config = dict(
    arch='ecapa_tdnn',
    spec_augment=True,
    norm='batchnorm',
    activation='relu',
    kernel_size=5,
    init='torch_default',
    lr=0.0041,
)
Rows from block 3 of a small CTC audio transcriber, named by matrix and row number. Each number is 128 + 32 x the weight over its row's rms, rounded and kept within 0 to 255. All counts start at 0. Numbers have three digits each.
After each channel's rows are labels from the 100 clips, of 14976, where the channel reaches its highest value: "strongest on" is what is common among them. Only what is clearly more common there than usual is listed. The data: read English sentences (LibriTTS-R). In brackets: how many of the 100.
# c30: last pointwise conv (model.blocks.3.c3.0.weight, 192x192x1), inputs 0-191

c30.40:067092105091102078162178087150098149157116116141110114141053113145127144134144150092133090111113123076120169169079047136159161063156063120148152156121113159095139097123121081135129156118146167095131097141083104084160125130123112163115126160157169167141081162131155133147105123102116094114148155122120104174155113138102138166129073080134137148143145160125109067153114119109146078174164141139117098115134192079094126060151104105130085115139147121178156135249154095169063102086128153099066132120152149174161119050129153091086166119121170064133115121103139082085118067129115120136
strongest on: voice: female (80)

c30.132:111129138112173130161121143111106126158106124093121085224093110103108160110091152158183139124133111090128115171134074106151118158182070142077184139081170092096102123109152194161183098101111088185108137125161118151186118146193100102125127187133141131116145092173088116131155134156093175080156098095130167097116164064179108145155149140147062128198132100145099072103127124173138150161092048108120120141105135092120135154043120142124167115154157136106129098109081147066142133121085149098132178148129138086129094040134139132121098163150118140105115168133141071153129101118108066136
strongest on: voice: female (81)

c30.191:134156096131106183115150156100175154109091121089152151097073051147099136120170136105121152140152058147081101102142196121132088173113181109101142134096082100090111066095147115146112110119103090124188128102098171084159129079114130117095138146151063162146103153108100115175147116083109077121167112135134190125135145162069163145139121104152129113145060099141135107127210142081089137163189118016180083129123098128061098050147119148150130131122125136127103130105101147130148128123101120161086129067154131095137157141154053126115117115160112117108083103130072165114111172167147128137
strongest on: the word "his" (25)

c30.49:128146134159127110090129142099102111100062128147094104160129093124126106159103100155097125144123124103136083113137163078168111150118122111077174116141096152154174099063130116087145119195087118118149130081056113081152100144050129098147143133108125165082147111131134105086170107139112131094114105171178122157083119153158217160114103097089123137086131132099084131050088136165123072031100137109106152141095143173114137093102152140128132134123181140145099113154137066147110163103176137109095154209135134140112140132135067162084192123041119144119101131220148133095175146160111107145
strongest on: voice: female (79)

c30.18:135093073105117077085135085130103068058114125080123109127110112096117167164133122057153124111073155106149138135094149106142151096155124127140079136130115093122053128058107147092118146144151117154132172129081114106161118171135108139089063090120064165143128097115126124131117127118154072054082119142082104131160107125126141059103091122068100124128138108127165162117166131121142203122170112110185144066138116090088122149123200086111130086165094085097083152142110127105075175125109146096036144130149102113149118106093156099182073150111118099162141085127119126161113166052106102090
strongest on: voice: female (79)

c30.79:153144131137138148155136113136152143068132136151143188179075160151126073114155143126034067183142131128105096131071148132187145130123131155165126100059180094112133120131111124099172102181176111074169148095099121135107128126134064119113131125171148102113080149114076146199131111068144136169138127097110131157088093065165169123120117112078133132170116100100074158150147144165075102147135167104130095128183125168103106115094109132186105087200101132140170139149128086120096115103147093072172091162156114207118146092112103070134165090145132106139108116169084109114111095109061124176
strongest on: voice: female (79)