From a checkpoint of a small CTC audio transcriber.
Training: 8800 steps, batches of 128.
Rows from block 5 of a small CTC audio transcriber, named by matrix and row number. Each number is 50 + 15 x the weight over its row's rms, rounded and kept within 0 to 99. All counts start at 0.
After each channel's rows are labels from the 100 clips, of 14976, where the channel reaches its highest value: "responds to" is what is common among them. Only what is clearly more common there than usual is listed. The data: read English sentences (LibriTTS-R).
# c30: last pointwise conv (model.blocks.5.c3.0.weight, 192x192x1), inputs 96-191

c30.13:46 62 44 39 73 25 28 44 54 63 46 39 41 66 45 22 43 46 43 53 53 61 63 49 52 47 60 29 35 65 39 46 62 65 35 67 58 43 30 45 55 30 51 29 46 40 32 68 58 37 52 54 65 35 27 15 72 21 52 33 27 47 47 43 74 14 61 63 77 47 46 55 68 67 52 68 46 77 23 53 50 54 61 47 50 57 76 63 59 61 55 58 38 59 53 58
responds to: the word "time"

c30.56:43 41 66 50 67 51 49 57 66 29 46 23 50 49 33 48 75 74 67 49 60 41 43 76 65 56 23 56 60 26 37 49 40 41 61 15 47 69 60 67 49 36 45 53 43 49 38 70 64 69 44 32 30 52 35 83 55 56 47 52 44 73 33 48 43 59 55 42 64 66 53 39 29 57 49 19 55 35 77 65 39 34 60 49 14 58 27 62 60 45 65 59 53 58 39 69
responds to: the word "was"

c30.41:66 41 57 44 49 39 66 55 39 68 39 23 27 42 30 44 57 45 54 43 64 48 28 28 63 43 56 30 57 51 18 54 48 67 64 35 13 45 55 55 57 61 34 58 51 58 71 48 34 21 41 35 70 54 19 33 20 32 38 67 25 72 42 49 61 63 23 02 23 29 21 40 75 28 58 60 80 26 57 46 67 59 26 06 58 42 39 66 35 25 51 25 60 56 41 50
responds to: the word "him"

c30.66:39 53 26 33 43 61 46 51 26 45 52 64 46 27 58 51 47 61 40 50 44 11 39 27 50 43 21 68 48 46 22 40 18 44 51 36 48 42 53 62 22 57 68 38 29 18 60 56 80 49 41 72 53 47 55 22 50 68 39 66 34 58 49 64 53 57 47 31 53 64 20 50 47 54 23 25 55 33 39 23 32 55 57 29 65 44 59 17 37 55 68 65 25 48 54 00
responds to: the word "i"

c30.102:60 38 44 50 51 38 43 53 57 52 55 24 38 32 54 39 47 47 36 43 55 65 55 64 51 58 31 48 50 49 53 45 62 37 64 38 27 39 57 00 56 68 33 28 44 61 88 49 43 55 38 60 64 33 27 46 42 29 55 48 50 52 45 25 60 74 46 11 64 25 36 59 51 47 69 31 51 36 49 41 25 43 50 60 34 71 40 76 54 50 62 48 46 74 45 95
responds to: the word "said"; the word "he"

c30.28:64 40 48 55 43 36 64 61 51 42 57 32 51 43 69 51 31 57 31 43 44 31 24 72 31 54 46 36 37 53 72 71 48 22 56 57 63 70 66 48 62 47 61 54 41 62 54 43 58 48 36 27 42 65 48 88 36 63 82 11 58 52 48 49 59 45 62 51 28 53 45 28 42 45 66 42 57 52 25 75 29 54 44 65 23 41 29 61 06 25 51 41 29 61 45 58
responds to: the word "of"

c30.90:25 25 54 74 22 74 46 23 52 52 60 38 52 28 27 29 03 41 48 16 62 48 42 74 78 24 50 44 49 56 31 46 68 38 60 39 53 62 64 55 13 37 63 51 72 61 41 55 55 36 47 65 26 39 46 46 69 40 59 61 58 42 28 66 60 37 53 29 36 27 54 81 59 53 46 37 46 45 42 60 59 51 24 38 54 64 40 74 48 51 62 10 58 48 59 53
responds to: the word "after"

c30.109:56 55 60 60 56 44 54 42 36 52 57 48 55 61 52 45 30 59 41 29 58 87 57 58 32 59 57 34 40 63 52 29 32 53 42 57 43 36 61 70 47 47 39 36 43 48 46 67 36 81 43 49 35 40 60 26 45 59 40 54 40 16 41 32 45 55 29 62 35 45 40 42 49 24 65 29 69 55 26 42 57 65 75 40 82 44 33 28 66 41 11 40 38 28 75 35
responds to: the word "little"

c30.146:73 40 48 22 52 61 55 50 63 51 43 41 63 41 45 54 73 59 50 53 53 72 56 44 42 52 42 74 52 44 55 45 42 59 45 36 48 50 53 70 21 46 60 21 49 21 69 49 73 53 46 39 40 52 71 28 41 58 41 50 72 37 73 55 48 26 36 59 46 39 53 50 71 59 39 45 40 12 43 25 79 59 52 38 51 50 50 23 91 72 33 81 25 32 48 41
responds to: the word "cried"

c30.155:54 57 68 61 78 67 65 47 46 51 29 40 28 45 41 57 53 63 37 38 69 55 39 40 68 39 65 51 37 60 38 36 47 42 58 46 23 50 69 50 37 46 39 35 33 21 39 50 48 64 31 37 22 54 47 65 25 42 56 51 24 44 36 45 54 58 49 25 08 55 53 75 48 51 63 35 58 41 70 48 45 33 58 51 39 54 53 81 66 43 49 78 25 48 51 47
responds to: the word "was"

c30.120:46 62 61 24 48 32 44 58 42 42 28 61 52 55 53 49 38 36 54 61 59 56 52 77 23 45 73 63 31 62 32 55 78 72 37 53 33 68 69 42 54 79 41 28 62 49 57 40 30 70 39 40 65 53 55 64 47 79 46 78 50 39 34 51 15 67 28 52 47 88 39 63 79 21 44 41 53 60 44 55 49 51 58 29 58 24 61 37 23 67 73 66 49 40 22 33
responds to: the word "will"; the word "not"

c30.59:49 34 50 74 59 66 58 63 43 69 26 50 43 44 37 40 49 61 40 56 62 49 27 52 78 52 16 48 55 52 40 29 47 25 47 63 46 52 24 28 59 56 45 41 45 62 68 40 29 34 52 84 50 55 44 54 39 48 38 43 52 42 60 56 67 44 58 31 66 27 68 57 45 45 33 67 87 12 42 59 59 27 93 02 63 65 67 71 64 57 58 45 32 53 52 39
responds to: the word "have"; the word "i"

c30.7:58 26 38 57 53 30 25 36 33 56 35 53 11 31 63 36 74 54 58 27 52 47 48 20 54 46 51 65 77 29 54 43 51 53 51 68 62 42 39 84 64 59 20 65 71 40 75 36 30 38 52 40 89 43 37 26 34 67 39 27 32 27 35 61 19 59 24 38 34 51 68 47 82 57 47 58 25 34 84 12 38 44 26 48 52 62 51 33 54 42 45 33 39 62 43 25
responds to: the word "the"

c30.158:50 51 48 59 54 36 57 57 47 30 71 34 44 36 75 25 39 38 26 60 24 53 40 54 36 39 71 36 42 84 46 52 64 31 45 46 64 70 74 28 33 24 31 65 45 67 41 35 72 35 59 68 47 52 45 51 55 59 81 35 97 32 50 35 70 44 59 41 49 46 58 50 57 32 44 38 43 23 48 54 57 38 46 43 20 63 63 58 38 72 21 37 45 35 55 65
responds to: voice: female

c30.45:24 71 58 56 58 48 44 63 63 29 43 39 37 64 49 44 30 52 42 63 61 48 57 22 60 30 64 54 66 68 71 51 36 47 48 32 54 61 48 35 86 50 55 13 54 45 47 25 58 34 62 61 18 74 49 26 43 60 70 24 54 54 52 58 35 54 45 49 57 59 37 64 37 72 52 80 51 55 70 28 62 60 73 35 33 61 86 59 55 47 50 50 16 56 67 42
responds to: the word "little"

c30.113:73 47 64 43 44 42 51 35 40 51 12 36 23 30 30 69 44 41 54 55 52 60 29 37 39 47 52 51 40 61 41 29 42 71 51 58 49 47 56 49 52 33 41 58 48 43 49 70 38 35 68 47 42 56 47 70 68 63 56 44 35 36 67 30 48 60 32 38 22 67 59 86 52 27 47 80 69 44 52 40 67 61 59 34 47 47 32 59 60 27 30 18 43 31 66 36
responds to: the word "you"

c30.47:71 55 67 54 41 50 36 49 55 54 75 41 69 75 54 47 31 29 37 45 47 44 40 56 37 25 36 32 28 28 35 47 45 50 66 42 62 42 62 61 32 60 42 71 43 66 42 45 47 32 41 51 47 31 10 45 55 25 48 61 42 42 46 44 43 42 31 65 25 47 31 34 56 35 76 31 86 36 41 56 65 37 61 47 39 52 45 61 37 66 73 48 42 46 61 43
responds to: the word "with"

c30.25:56 29 22 43 19 36 69 63 45 53 75 54 62 52 25 31 83 58 61 26 45 59 76 45 80 57 53 45 56 55 33 52 53 41 48 61 50 52 66 76 67 59 27 41 82 31 48 41 62 64 49 43 42 33 57 43 41 55 64 52 84 48 42 73 68 62 53 59 41 32 51 85 86 32 54 45 55 62 71 60 44 48 43 41 32 07 49 40 39 47 51 33 33 25 42 50
responds to: the word "you"; the word "do"

c30.23:52 35 64 66 39 44 66 49 42 40 36 44 13 56 56 44 16 48 59 40 44 23 31 38 50 40 40 41 40 80 33 39 38 55 57 54 49 48 38 53 61 67 64 37 60 42 67 65 47 24 44 44 50 33 30 44 62 35 61 41 38 46 43 42 38 66 25 28 43 49 33 55 65 55 70 37 31 42 52 41 39 19 46 42 45 45 41 75 27 60 55 67 28 70 53 49
responds to: voice: female; the word "her"

c30.65:40 49 39 21 49 57 50 42 48 36 42 68 48 16 72 49 57 34 41 42 20 27 33 34 47 48 26 54 52 50 23 32 65 55 28 37 54 23 51 33 72 56 47 83 46 56 63 39 77 21 50 65 64 42 57 50 58 42 50 35 39 27 80 50 50 38 76 45 49 21 81 48 61 39 47 56 45 43 62 45 34 66 16 34 63 38 74 30 53 64 52 56 42 50 34 12
responds to: the word "little"

c30.35:49 36 40 24 19 71 60 69 43 60 56 49 41 34 64 38 52 57 32 39 25 47 22 50 48 57 55 52 22 16 32 39 42 17 58 44 28 58 57 76 44 41 60 48 26 61 41 50 49 60 49 23 59 66 33 82 52 51 35 44 33 19 47 37 72 36 52 61 48 42 24 54 36 32 84 60 18 43 32 56 67 56 52 51 56 49 16 49 36 45 15 70 49 46 39 34
responds to: the word "man"

c30.125:66 85 29 52 62 33 70 38 53 65 58 45 51 41 33 57 48 74 46 44 66 55 34 42 52 48 64 43 61 48 47 45 53 28 42 33 33 40 46 30 38 36 56 43 58 45 75 45 50 34 38 66 43 43 49 50 63 46 34 48 23 52 66 16 48 32 40 44 54 44 42 24 55 42 73 54 51 54 32 63 53 41 39 41 72 65 88 46 99 88 35 88 55 55 68 54
responds to: the word "cried"

c30.9:49 62 42 25 38 32 45 62 69 60 59 39 46 48 49 49 25 57 34 50 33 73 53 52 40 23 52 33 26 61 21 50 49 62 30 75 54 52 63 60 65 53 49 52 20 43 40 42 80 43 66 43 55 62 38 40 47 42 60 25 64 60 54 60 32 68 55 35 49 16 44 77 66 43 45 37 30 35 46 51 38 45 45 65 42 51 66 71 45 34 46 77 26 43 48 45
responds to: the word "could"

c30.16:29 60 66 42 64 60 85 53 70 64 49 39 46 55 59 34 69 39 58 42 48 38 43 45 37 61 37 58 19 66 66 29 50 39 41 63 22 66 27 42 34 47 33 17 48 42 51 32 32 39 38 64 44 13 69 53 67 31 52 68 48 48 38 55 53 55 56 66 43 33 39 50 39 17 55 25 34 61 04 50 44 37 56 61 59 25 30 66 72 40 43 27 49 46 48 63
responds to: the word "he"; the word "said"

c30.173:31 54 41 46 47 64 47 50 38 45 42 40 56 42 69 72 70 62 27 61 20 42 59 35 77 22 52 53 51 59 27 45 66 69 47 43 78 38 52 54 40 34 63 31 35 44 46 42 32 49 55 58 73 46 37 51 39 50 24 56 21 65 66 47 70 65 51 28 34 57 19 51 40 87 59 62 30 43 43 48 24 36 26 27 51 48 49 48 45 49 85 50 69 56 74 80
responds to: the word "i"; the word "but"

c30.163:56 62 39 51 59 39 57 71 53 58 65 31 60 52 50 56 84 44 59 41 67 55 28 44 46 55 42 57 61 61 24 42 40 56 57 71 53 58 38 22 15 34 65 50 48 29 60 63 67 52 48 55 30 44 49 45 50 70 58 37 37 61 73 73 63 48 57 53 25 36 40 63 54 33 26 42 57 41 64 42 56 40 68 55 68 47 22 48 73 18 35 85 28 51 59 48
responds to: the word "should"; the word "she"

c30.92:57 36 49 45 73 45 22 70 58 49 40 44 70 51 55 58 60 39 43 38 39 31 70 56 34 27 37 31 64 38 12 41 54 75 42 36 56 75 62 65 50 64 24 35 43 47 71 59 65 68 65 56 58 46 71 41 38 79 60 31 46 28 30 69 63 40 34 21 49 40 48 69 82 38 54 28 22 49 64 44 53 54 55 42 56 40 53 32 80 70 54 35 53 45 12 44
responds to: the word "i"; the word "asked"

c30.60:80 36 56 56 53 46 79 39 48 53 37 34 45 42 54 39 48 36 54 51 64 51 23 80 49 55 56 64 20 52 54 39 64 52 61 67 50 66 44 62 52 44 44 12 50 13 65 63 53 53 25 40 48 40 68 63 52 29 44 66 30 37 39 39 77 35 39 68 44 55 49 64 75 25 52 30 49 53 28 44 53 48 50 35 46 69 28 71 52 52 35 60 43 54 58 45
responds to: the word "he"

c30.107:40 42 52 42 53 62 36 66 47 56 41 55 08 50 57 74 33 35 58 45 41 46 52 62 73 45 56 52 52 48 41 28 54 77 54 26 37 70 59 37 32 48 26 35 57 05 49 34 90 34 47 54 32 25 40 41 35 70 31 43 59 75 53 37 64 46 54 33 30 72 38 43 36 53 63 29 68 33 68 42 14 67 61 37 70 54 47 49 14 38 76 69 45 64 75 55
responds to: the word "he"

c30.98:16 60 54 65 81 45 20 54 61 36 51 47 58 59 61 66 38 73 48 72 74 30 30 62 57 17 47 34 33 90 24 55 58 49 60 33 50 46 44 57 50 64 66 55 53 65 57 46 64 53 47 44 29 41 45 58 45 79 52 41 60 56 54 61 87 26 63 57 47 59 40 61 30 40 29 38 29 57 73 42 55 40 71 21 34 57 32 72 56 52 55 60 36 48 50 51
responds to: the word "was"; the word "she"

c30.55:57 38 59 80 56 47 67 31 79 49 33 46 75 62 80 56 60 34 43 40 44 36 40 40 47 49 65 51 54 17 62 36 54 39 55 21 43 48 39 28 42 49 48 35 68 28 43 72 53 50 65 46 33 29 45 37 44 26 47 69 26 29 57 48 83 53 35 51 68 28 58 68 27 39 49 40 30 65 33 41 83 45 49 68 57 54 52 65 57 39 27 05 39 46 24 80
responds to: the word "after"

c30.168:55 15 63 49 51 29 42 39 41 46 47 37 69 40 49 40 44 50 65 54 62 48 72 68 29 62 44 33 49 33 45 72 51 32 27 74 55 60 73 80 66 71 34 45 70 37 50 35 49 44 67 36 20 61 29 19 46 51 70 42 70 59 50 44 69 51 42 46 52 30 39 46 42 27 48 55 99 22 51 43 26 46 54 48 28 58 62 61 43 57 54 47 49 57 52 36
responds to: the word "with"; the word "of"; the word "her"

c30.15:55 55 34 68 53 43 26 36 54 37 45 53 57 43 51 54 38 39 61 19 69 53 10 65 26 20 31 47 42 82 71 45 43 51 67 56 44 37 38 40 65 72 57 33 21 47 68 57 48 64 39 63 53 44 50 40 81 40 69 46 55 28 53 64 35 65 48 13 40 53 72 29 77 29 59 24 26 34 35 42 42 23 41 25 44 33 47 51 48 47 41 51 55 65 42 18
responds to: voice: female; the word "her"; the word "she"

c30.136:46 65 43 55 22 62 57 40 40 17 43 29 50 59 65 70 54 58 47 41 40 35 53 55 59 21 53 25 51 32 47 40 68 61 49 45 44 51 44 69 70 16 59 69 38 58 41 61 43 46 45 33 69 40 45 54 51 37 65 45 49 30 39 26 43 55 17 52 15 51 44 82 74 66 66 73 32 21 59 67 69 42 51 48 50 38 51 91 71 42 61 31 60 46 74 67
responds to: the word "that"

c30.149:31 91 61 59 51 68 55 48 48 50 68 47 47 60 34 48 50 34 54 48 50 57 49 54 65 38 50 41 20 28 19 47 58 54 67 70 45 47 57 47 37 46 44 84 31 38 89 40 48 57 40 77 49 32 84 52 39 42 55 50 30 45 30 32 52 49 34 44 31 62 56 93 72 73 51 38 37 33 56 70 65 28 59 30 51 52 67 78 60 55 64 30 65 46 51 68
responds to: the word "now"

c30.160:52 31 49 65 50 37 53 65 56 52 72 51 80 67 23 41 44 50 67 60 58 26 27 33 37 52 41 26 52 49 57 59 63 59 72 43 41 74 70 34 40 49 52 42 50 37 56 71 47 43 39 68 38 59 67 43 41 72 88 44 54 41 64 50 34 31 41 60 45 64 46 64 49 46 52 48 40 41 56 41 53 34 46 53 39 41 24 62 15 48 49 53 58 52 40 60
responds to: the word "he"

c30.191:43 46 34 75 43 48 40 38 34 31 54 71 33 44 06 59 32 50 44 58 45 47 63 60 28 34 40 57 46 53 46 57 76 52 65 41 40 50 54 51 87 71 37 57 70 74 39 45 56 23 62 58 44 62 36 41 41 46 38 32 49 30 78 60 35 65 52 44 42 37 58 47 70 52 61 60 38 38 36 49 58 39 58 43 54 74 91 60 62 72 31 51 28 55 48 25
responds to: the word "little"

c30.50:32 72 74 49 42 56 53 73 64 47 61 78 50 55 23 51 44 57 53 51 82 61 66 54 45 55 52 14 33 42 53 61 43 34 33 51 60 38 48 59 58 54 61 40 73 47 46 44 63 49 55 12 37 70 55 17 56 64 47 57 36 29 45 41 53 24 64 73 56 39 32 38 63 45 68 53 76 80 28 63 85 59 60 62 55 42 57 37 26 50 28 61 50 50 54 35
responds to: the word "other"

c30.21:24 54 78 46 73 52 43 52 71 35 61 16 45 55 69 33 28 38 55 46 33 58 38 36 53 23 59 38 47 41 54 25 42 30 33 74 55 49 35 06 60 56 59 40 45 69 60 43 52 45 74 64 26 45 50 53 47 54 56 71 71 55 46 42 65 45 69 47 48 14 48 86 46 59 28 39 56 35 57 60 76 60 43 59 27 51 35 44 31 37 51 37 64 47 71 78
responds to: the word "after"

c30.119:20 36 58 27 53 41 33 58 62 53 44 49 26 59 62 52 64 36 68 35 38 47 64 28 61 49 63 55 44 66 32 35 22 38 50 41 54 38 32 30 59 57 44 42 29 35 57 31 68 59 70 65 38 43 33 48 69 18 41 37 61 76 37 57 69 37 48 48 68 41 55 47 38 38 46 55 63 54 36 59 40 45 44 59 26 32 43 35 48 36 37 32 69 70 67 60
responds to: the word "of"

c30.19:47 29 11 35 55 44 47 58 51 52 29 65 35 55 43 40 61 80 37 60 42 25 19 26 60 42 47 56 47 31 31 58 41 49 64 64 54 44 34 29 62 61 33 40 32 42 51 46 92 52 53 62 64 48 35 46 58 50 41 43 66 48 73 78 23 64 46 36 36 46 83 53 57 51 31 61 10 37 62 32 62 19 49 50 41 44 81 60 69 51 40 84 68 43 84 48
responds to: the word "could"; the word "should"

c30.184:56 66 34 48 52 67 33 77 65 45 59 51 32 41 49 57 67 46 61 39 54 34 62 52 71 54 70 70 44 66 54 43 38 54 67 94 47 54 70 42 18 69 62 43 53 39 59 41 23 42 46 57 47 60 55 27 44 85 42 49 75 71 77 51 61 43 73 55 48 80 42 58 25 48 54 70 43 52 44 09 62 60 62 41 45 34 42 22 75 52 47 41 38 44 69 44
responds to: the word "anything"

c30.24:53 51 45 36 60 35 43 58 76 42 54 21 63 29 51 51 48 43 13 25 36 65 17 40 62 36 39 22 34 25 17 60 62 78 64 56 21 44 72 35 49 50 37 33 27 24 58 55 62 24 58 52 52 57 31 39 33 44 39 60 61 30 26 40 65 70 48 46 56 65 69 63 67 56 42 08 57 50 83 54 64 30 20 43 44 43 46 65 61 46 72 36 31 56 47 31
responds to: the word "you"; the word "is"

c30.135:68 31 52 32 27 44 66 51 57 54 68 32 42 64 60 49 42 24 40 56 40 71 47 39 66 43 59 50 30 34 69 66 63 69 53 54 59 67 76 40 56 44 40 42 59 72 61 44 58 40 44 73 54 38 26 28 42 36 29 72 29 18 39 19 43 46 37 49 53 71 32 37 22 60 62 08 64 56 38 60 56 41 44 36 58 76 56 76 13 83 81 60 34 47 55 53
responds to: the word "it"; the word "is"; the word "if"

c30.140:64 53 77 62 49 57 67 56 56 55 18 59 40 39 60 55 54 48 61 53 52 45 55 39 77 59 22 62 58 27 29 51 42 82 38 34 42 67 86 48 38 28 37 54 49 46 45 45 57 43 26 40 71 42 63 59 38 88 40 52 23 32 46 61 50 64 59 45 66 55 40 37 46 00 35 28 45 45 62 52 25 62 40 44 58 49 54 26 55 50 72 26 60 37 55 50
responds to: the word "i"; the word "they"

c30.179:28 53 79 53 54 69 55 71 20 33 48 50 50 54 49 46 68 37 50 50 64 26 56 38 35 29 37 59 71 33 38 54 47 64 47 40 36 63 42 76 57 71 67 38 42 52 72 60 34 55 42 39 64 76 61 83 20 45 61 40 37 38 40 41 66 19 31 40 41 66 56 55 79 17 74 27 34 42 46 37 59 59 70 43 58 56 46 78 19 51 47 42 41 59 57 42
responds to: the word "him"

c30.26:26 55 48 51 42 29 47 72 53 38 24 41 54 32 99 53 55 56 54 26 38 39 56 41 40 49 42 36 59 59 15 46 36 56 46 36 49 51 47 52 61 52 63 45 47 62 61 58 98 21 45 64 67 64 34 64 39 64 54 43 53 87 46 45 68 54 46 15 25 26 59 43 41 39 45 49 61 22 42 53 50 44 48 51 36 34 66 43 33 30 51 44 76 40 28 15
responds to: the word "to"

c30.154:56 61 46 32 66 49 58 43 34 41 56 65 63 53 39 74 51 47 67 35 41 69 39 49 45 52 44 49 54 35 61 51 46 47 42 54 43 40 38 46 63 73 42 37 35 38 61 58 46 66 64 32 55 71 60 68 43 48 44 59 41 52 29 79 29 99 53 43 23 26 31 44 68 32 47 62 72 56 42 43 28 18 51 35 51 82 37 49 26 29 43 50 50 70 74 35
responds to: the word "all"

c30.54:48 42 49 63 46 47 49 43 45 32 60 32 35 46 44 50 49 75 33 36 18 62 53 72 64 45 52 20 31 55 24 48 49 60 25 49 58 35 71 62 60 54 53 66 38 50 34 50 49 45 65 55 55 36 67 55 23 43 64 45 64 32 46 25 82 31 26 39 64 31 39 91 71 67 46 60 34 27 68 65 67 42 44 52 02 55 45 64 61 33 36 40 62 16 57 56
responds to: the word "no"

c30.122:56 60 69 49 85 46 64 51 62 50 34 51 64 53 68 62 40 43 46 20 58 38 38 50 76 57 58 51 60 26 30 55 23 58 27 41 45 45 20 54 24 32 81 74 47 39 46 27 31 42 43 48 64 59 28 57 35 61 46 54 35 50 69 38 57 43 33 48 38 56 12 66 36 24 56 56 99 43 77 55 51 54 68 29 56 33 33 61 23 56 48 42 57 63 31 52
responds to: the word "in"

c30.87:24 58 51 48 40 42 43 70 54 51 57 54 40 39 34 66 32 46 40 50 60 60 08 52 55 64 28 53 38 42 14 68 58 51 44 53 53 64 47 30 51 40 42 72 37 63 50 34 81 40 33 69 15 65 60 60 52 73 59 52 52 38 86 80 42 68 47 50 52 44 64 80 60 35 48 17 41 24 54 40 53 12 71 25 41 56 61 56 43 51 38 62 26 36 23 30
responds to: the word "have"; the word "been"

c30.12:42 49 26 50 53 34 74 51 64 57 48 51 37 60 35 28 31 59 56 42 77 26 54 51 27 47 38 46 66 44 49 50 29 50 37 50 29 42 45 63 49 36 42 49 58 49 56 77 33 79 34 28 12 57 37 42 49 22 44 70 04 26 75 29 76 55 45 61 78 20 34 39 40 58 55 42 39 57 20 24 93 77 69 62 62 22 48 44 70 37 18 40 37 22 28 60
responds to: the word "other"

c30.171:41 58 35 29 36 71 46 69 48 35 25 61 53 40 85 63 66 44 76 35 48 45 65 71 66 43 84 51 26 41 63 42 65 58 61 29 46 44 39 59 46 51 17 61 21 52 46 46 80 57 00 48 46 49 77 29 65 39 72 44 23 64 15 42 50 20 58 40 36 28 60 84 49 26 52 56 26 35 51 59 56 29 64 25 49 44 28 48 41 46 34 24 36 44 50 25
responds to: the word "to"; the word "do"

c30.29:43 43 53 45 71 31 48 56 36 27 69 55 33 41 76 49 42 37 39 59 41 42 44 36 63 49 45 59 63 63 52 37 53 54 38 18 65 31 36 32 41 70 43 75 33 21 55 33 41 38 55 50 76 46 26 24 54 47 43 44 32 49 64 45 41 78 34 49 43 61 49 29 77 41 48 71 41 17 30 53 29 52 35 27 48 50 52 49 36 65 71 36 30 74 91 30
responds to: the word "the"

c30.151:73 43 69 50 07 72 22 45 19 16 72 51 41 43 06 52 50 34 21 52 50 63 55 60 57 61 32 58 17 66 27 60 37 33 50 85 53 67 80 54 36 41 53 44 76 45 46 38 32 30 46 22 28 62 31 54 21 64 62 50 63 55 38 64 54 45 43 58 45 73 49 77 40 53 37 45 45 61 46 38 67 49 46 39 76 68 47 65 41 42 76 60 50 54 44 63
responds to: the word "there"; the word "was"; the word "not"

c30.3:12 39 43 66 28 62 41 67 54 59 67 37 68 60 70 36 82 46 71 48 53 28 69 55 45 25 51 31 14 41 29 53 60 50 41 58 33 63 39 41 59 46 48 61 18 41 44 50 57 25 18 60 49 27 64 57 65 69 59 48 69 51 69 39 75 21 46 31 41 34 21 67 73 37 42 59 37 35 77 74 39 39 48 49 33 37 46 65 48 40 43 48 78 49 45 61
responds to: the word "too"

c30.165:30 38 58 64 67 51 28 55 30 30 20 41 73 63 25 58 49 52 60 53 50 31 29 58 23 51 49 32 46 43 79 34 53 31 43 52 24 56 32 47 40 71 34 36 44 38 73 65 60 37 38 54 45 38 45 56 30 50 59 39 36 65 42 58 52 54 11 41 28 56 29 47 41 51 62 37 53 55 23 39 49 33 21 52 56 79 52 64 41 46 69 66 47 39 49 53
responds to: the word "by"

c30.114:75 27 47 37 30 52 51 58 45 32 37 65 60 50 19 60 57 57 38 61 55 35 64 51 49 60 64 34 53 78 59 66 39 54 39 33 59 50 56 59 71 43 52 65 39 30 69 59 44 32 52 71 51 89 52 22 44 70 55 22 56 58 98 54 22 56 41 36 56 55 43 62 16 67 41 62 41 15 64 18 70 49 67 26 60 79 60 24 16 50 18 58 44 36 54 48
responds to: the word "little"

c30.44:39 19 61 48 50 65 50 47 39 43 44 47 97 35 38 42 47 12 50 23 33 43 27 59 40 42 24 51 45 59 35 50 60 83 41 45 48 50 67 31 49 63 31 42 72 57 53 39 37 66 21 32 23 58 55 28 73 63 68 58 63 43 02 36 56 46 49 39 28 70 35 66 40 70 48 21 65 68 61 35 51 25 46 43 54 22 47 47 24 49 62 46 32 38 38 26
responds to: the word "then"

c30.100:41 22 65 83 57 37 46 40 40 39 50 42 48 14 54 29 51 44 23 56 74 25 64 38 61 41 21 27 48 36 56 64 48 61 33 46 65 70 72 62 32 28 32 47 36 68 25 44 57 50 46 39 52 44 34 41 55 34 72 48 48 30 42 27 50 69 52 55 58 59 29 66 57 98 32 35 64 25 56 42 31 46 20 26 38 67 48 64 39 61 44 74 53 53 58 51
responds to: the word "what"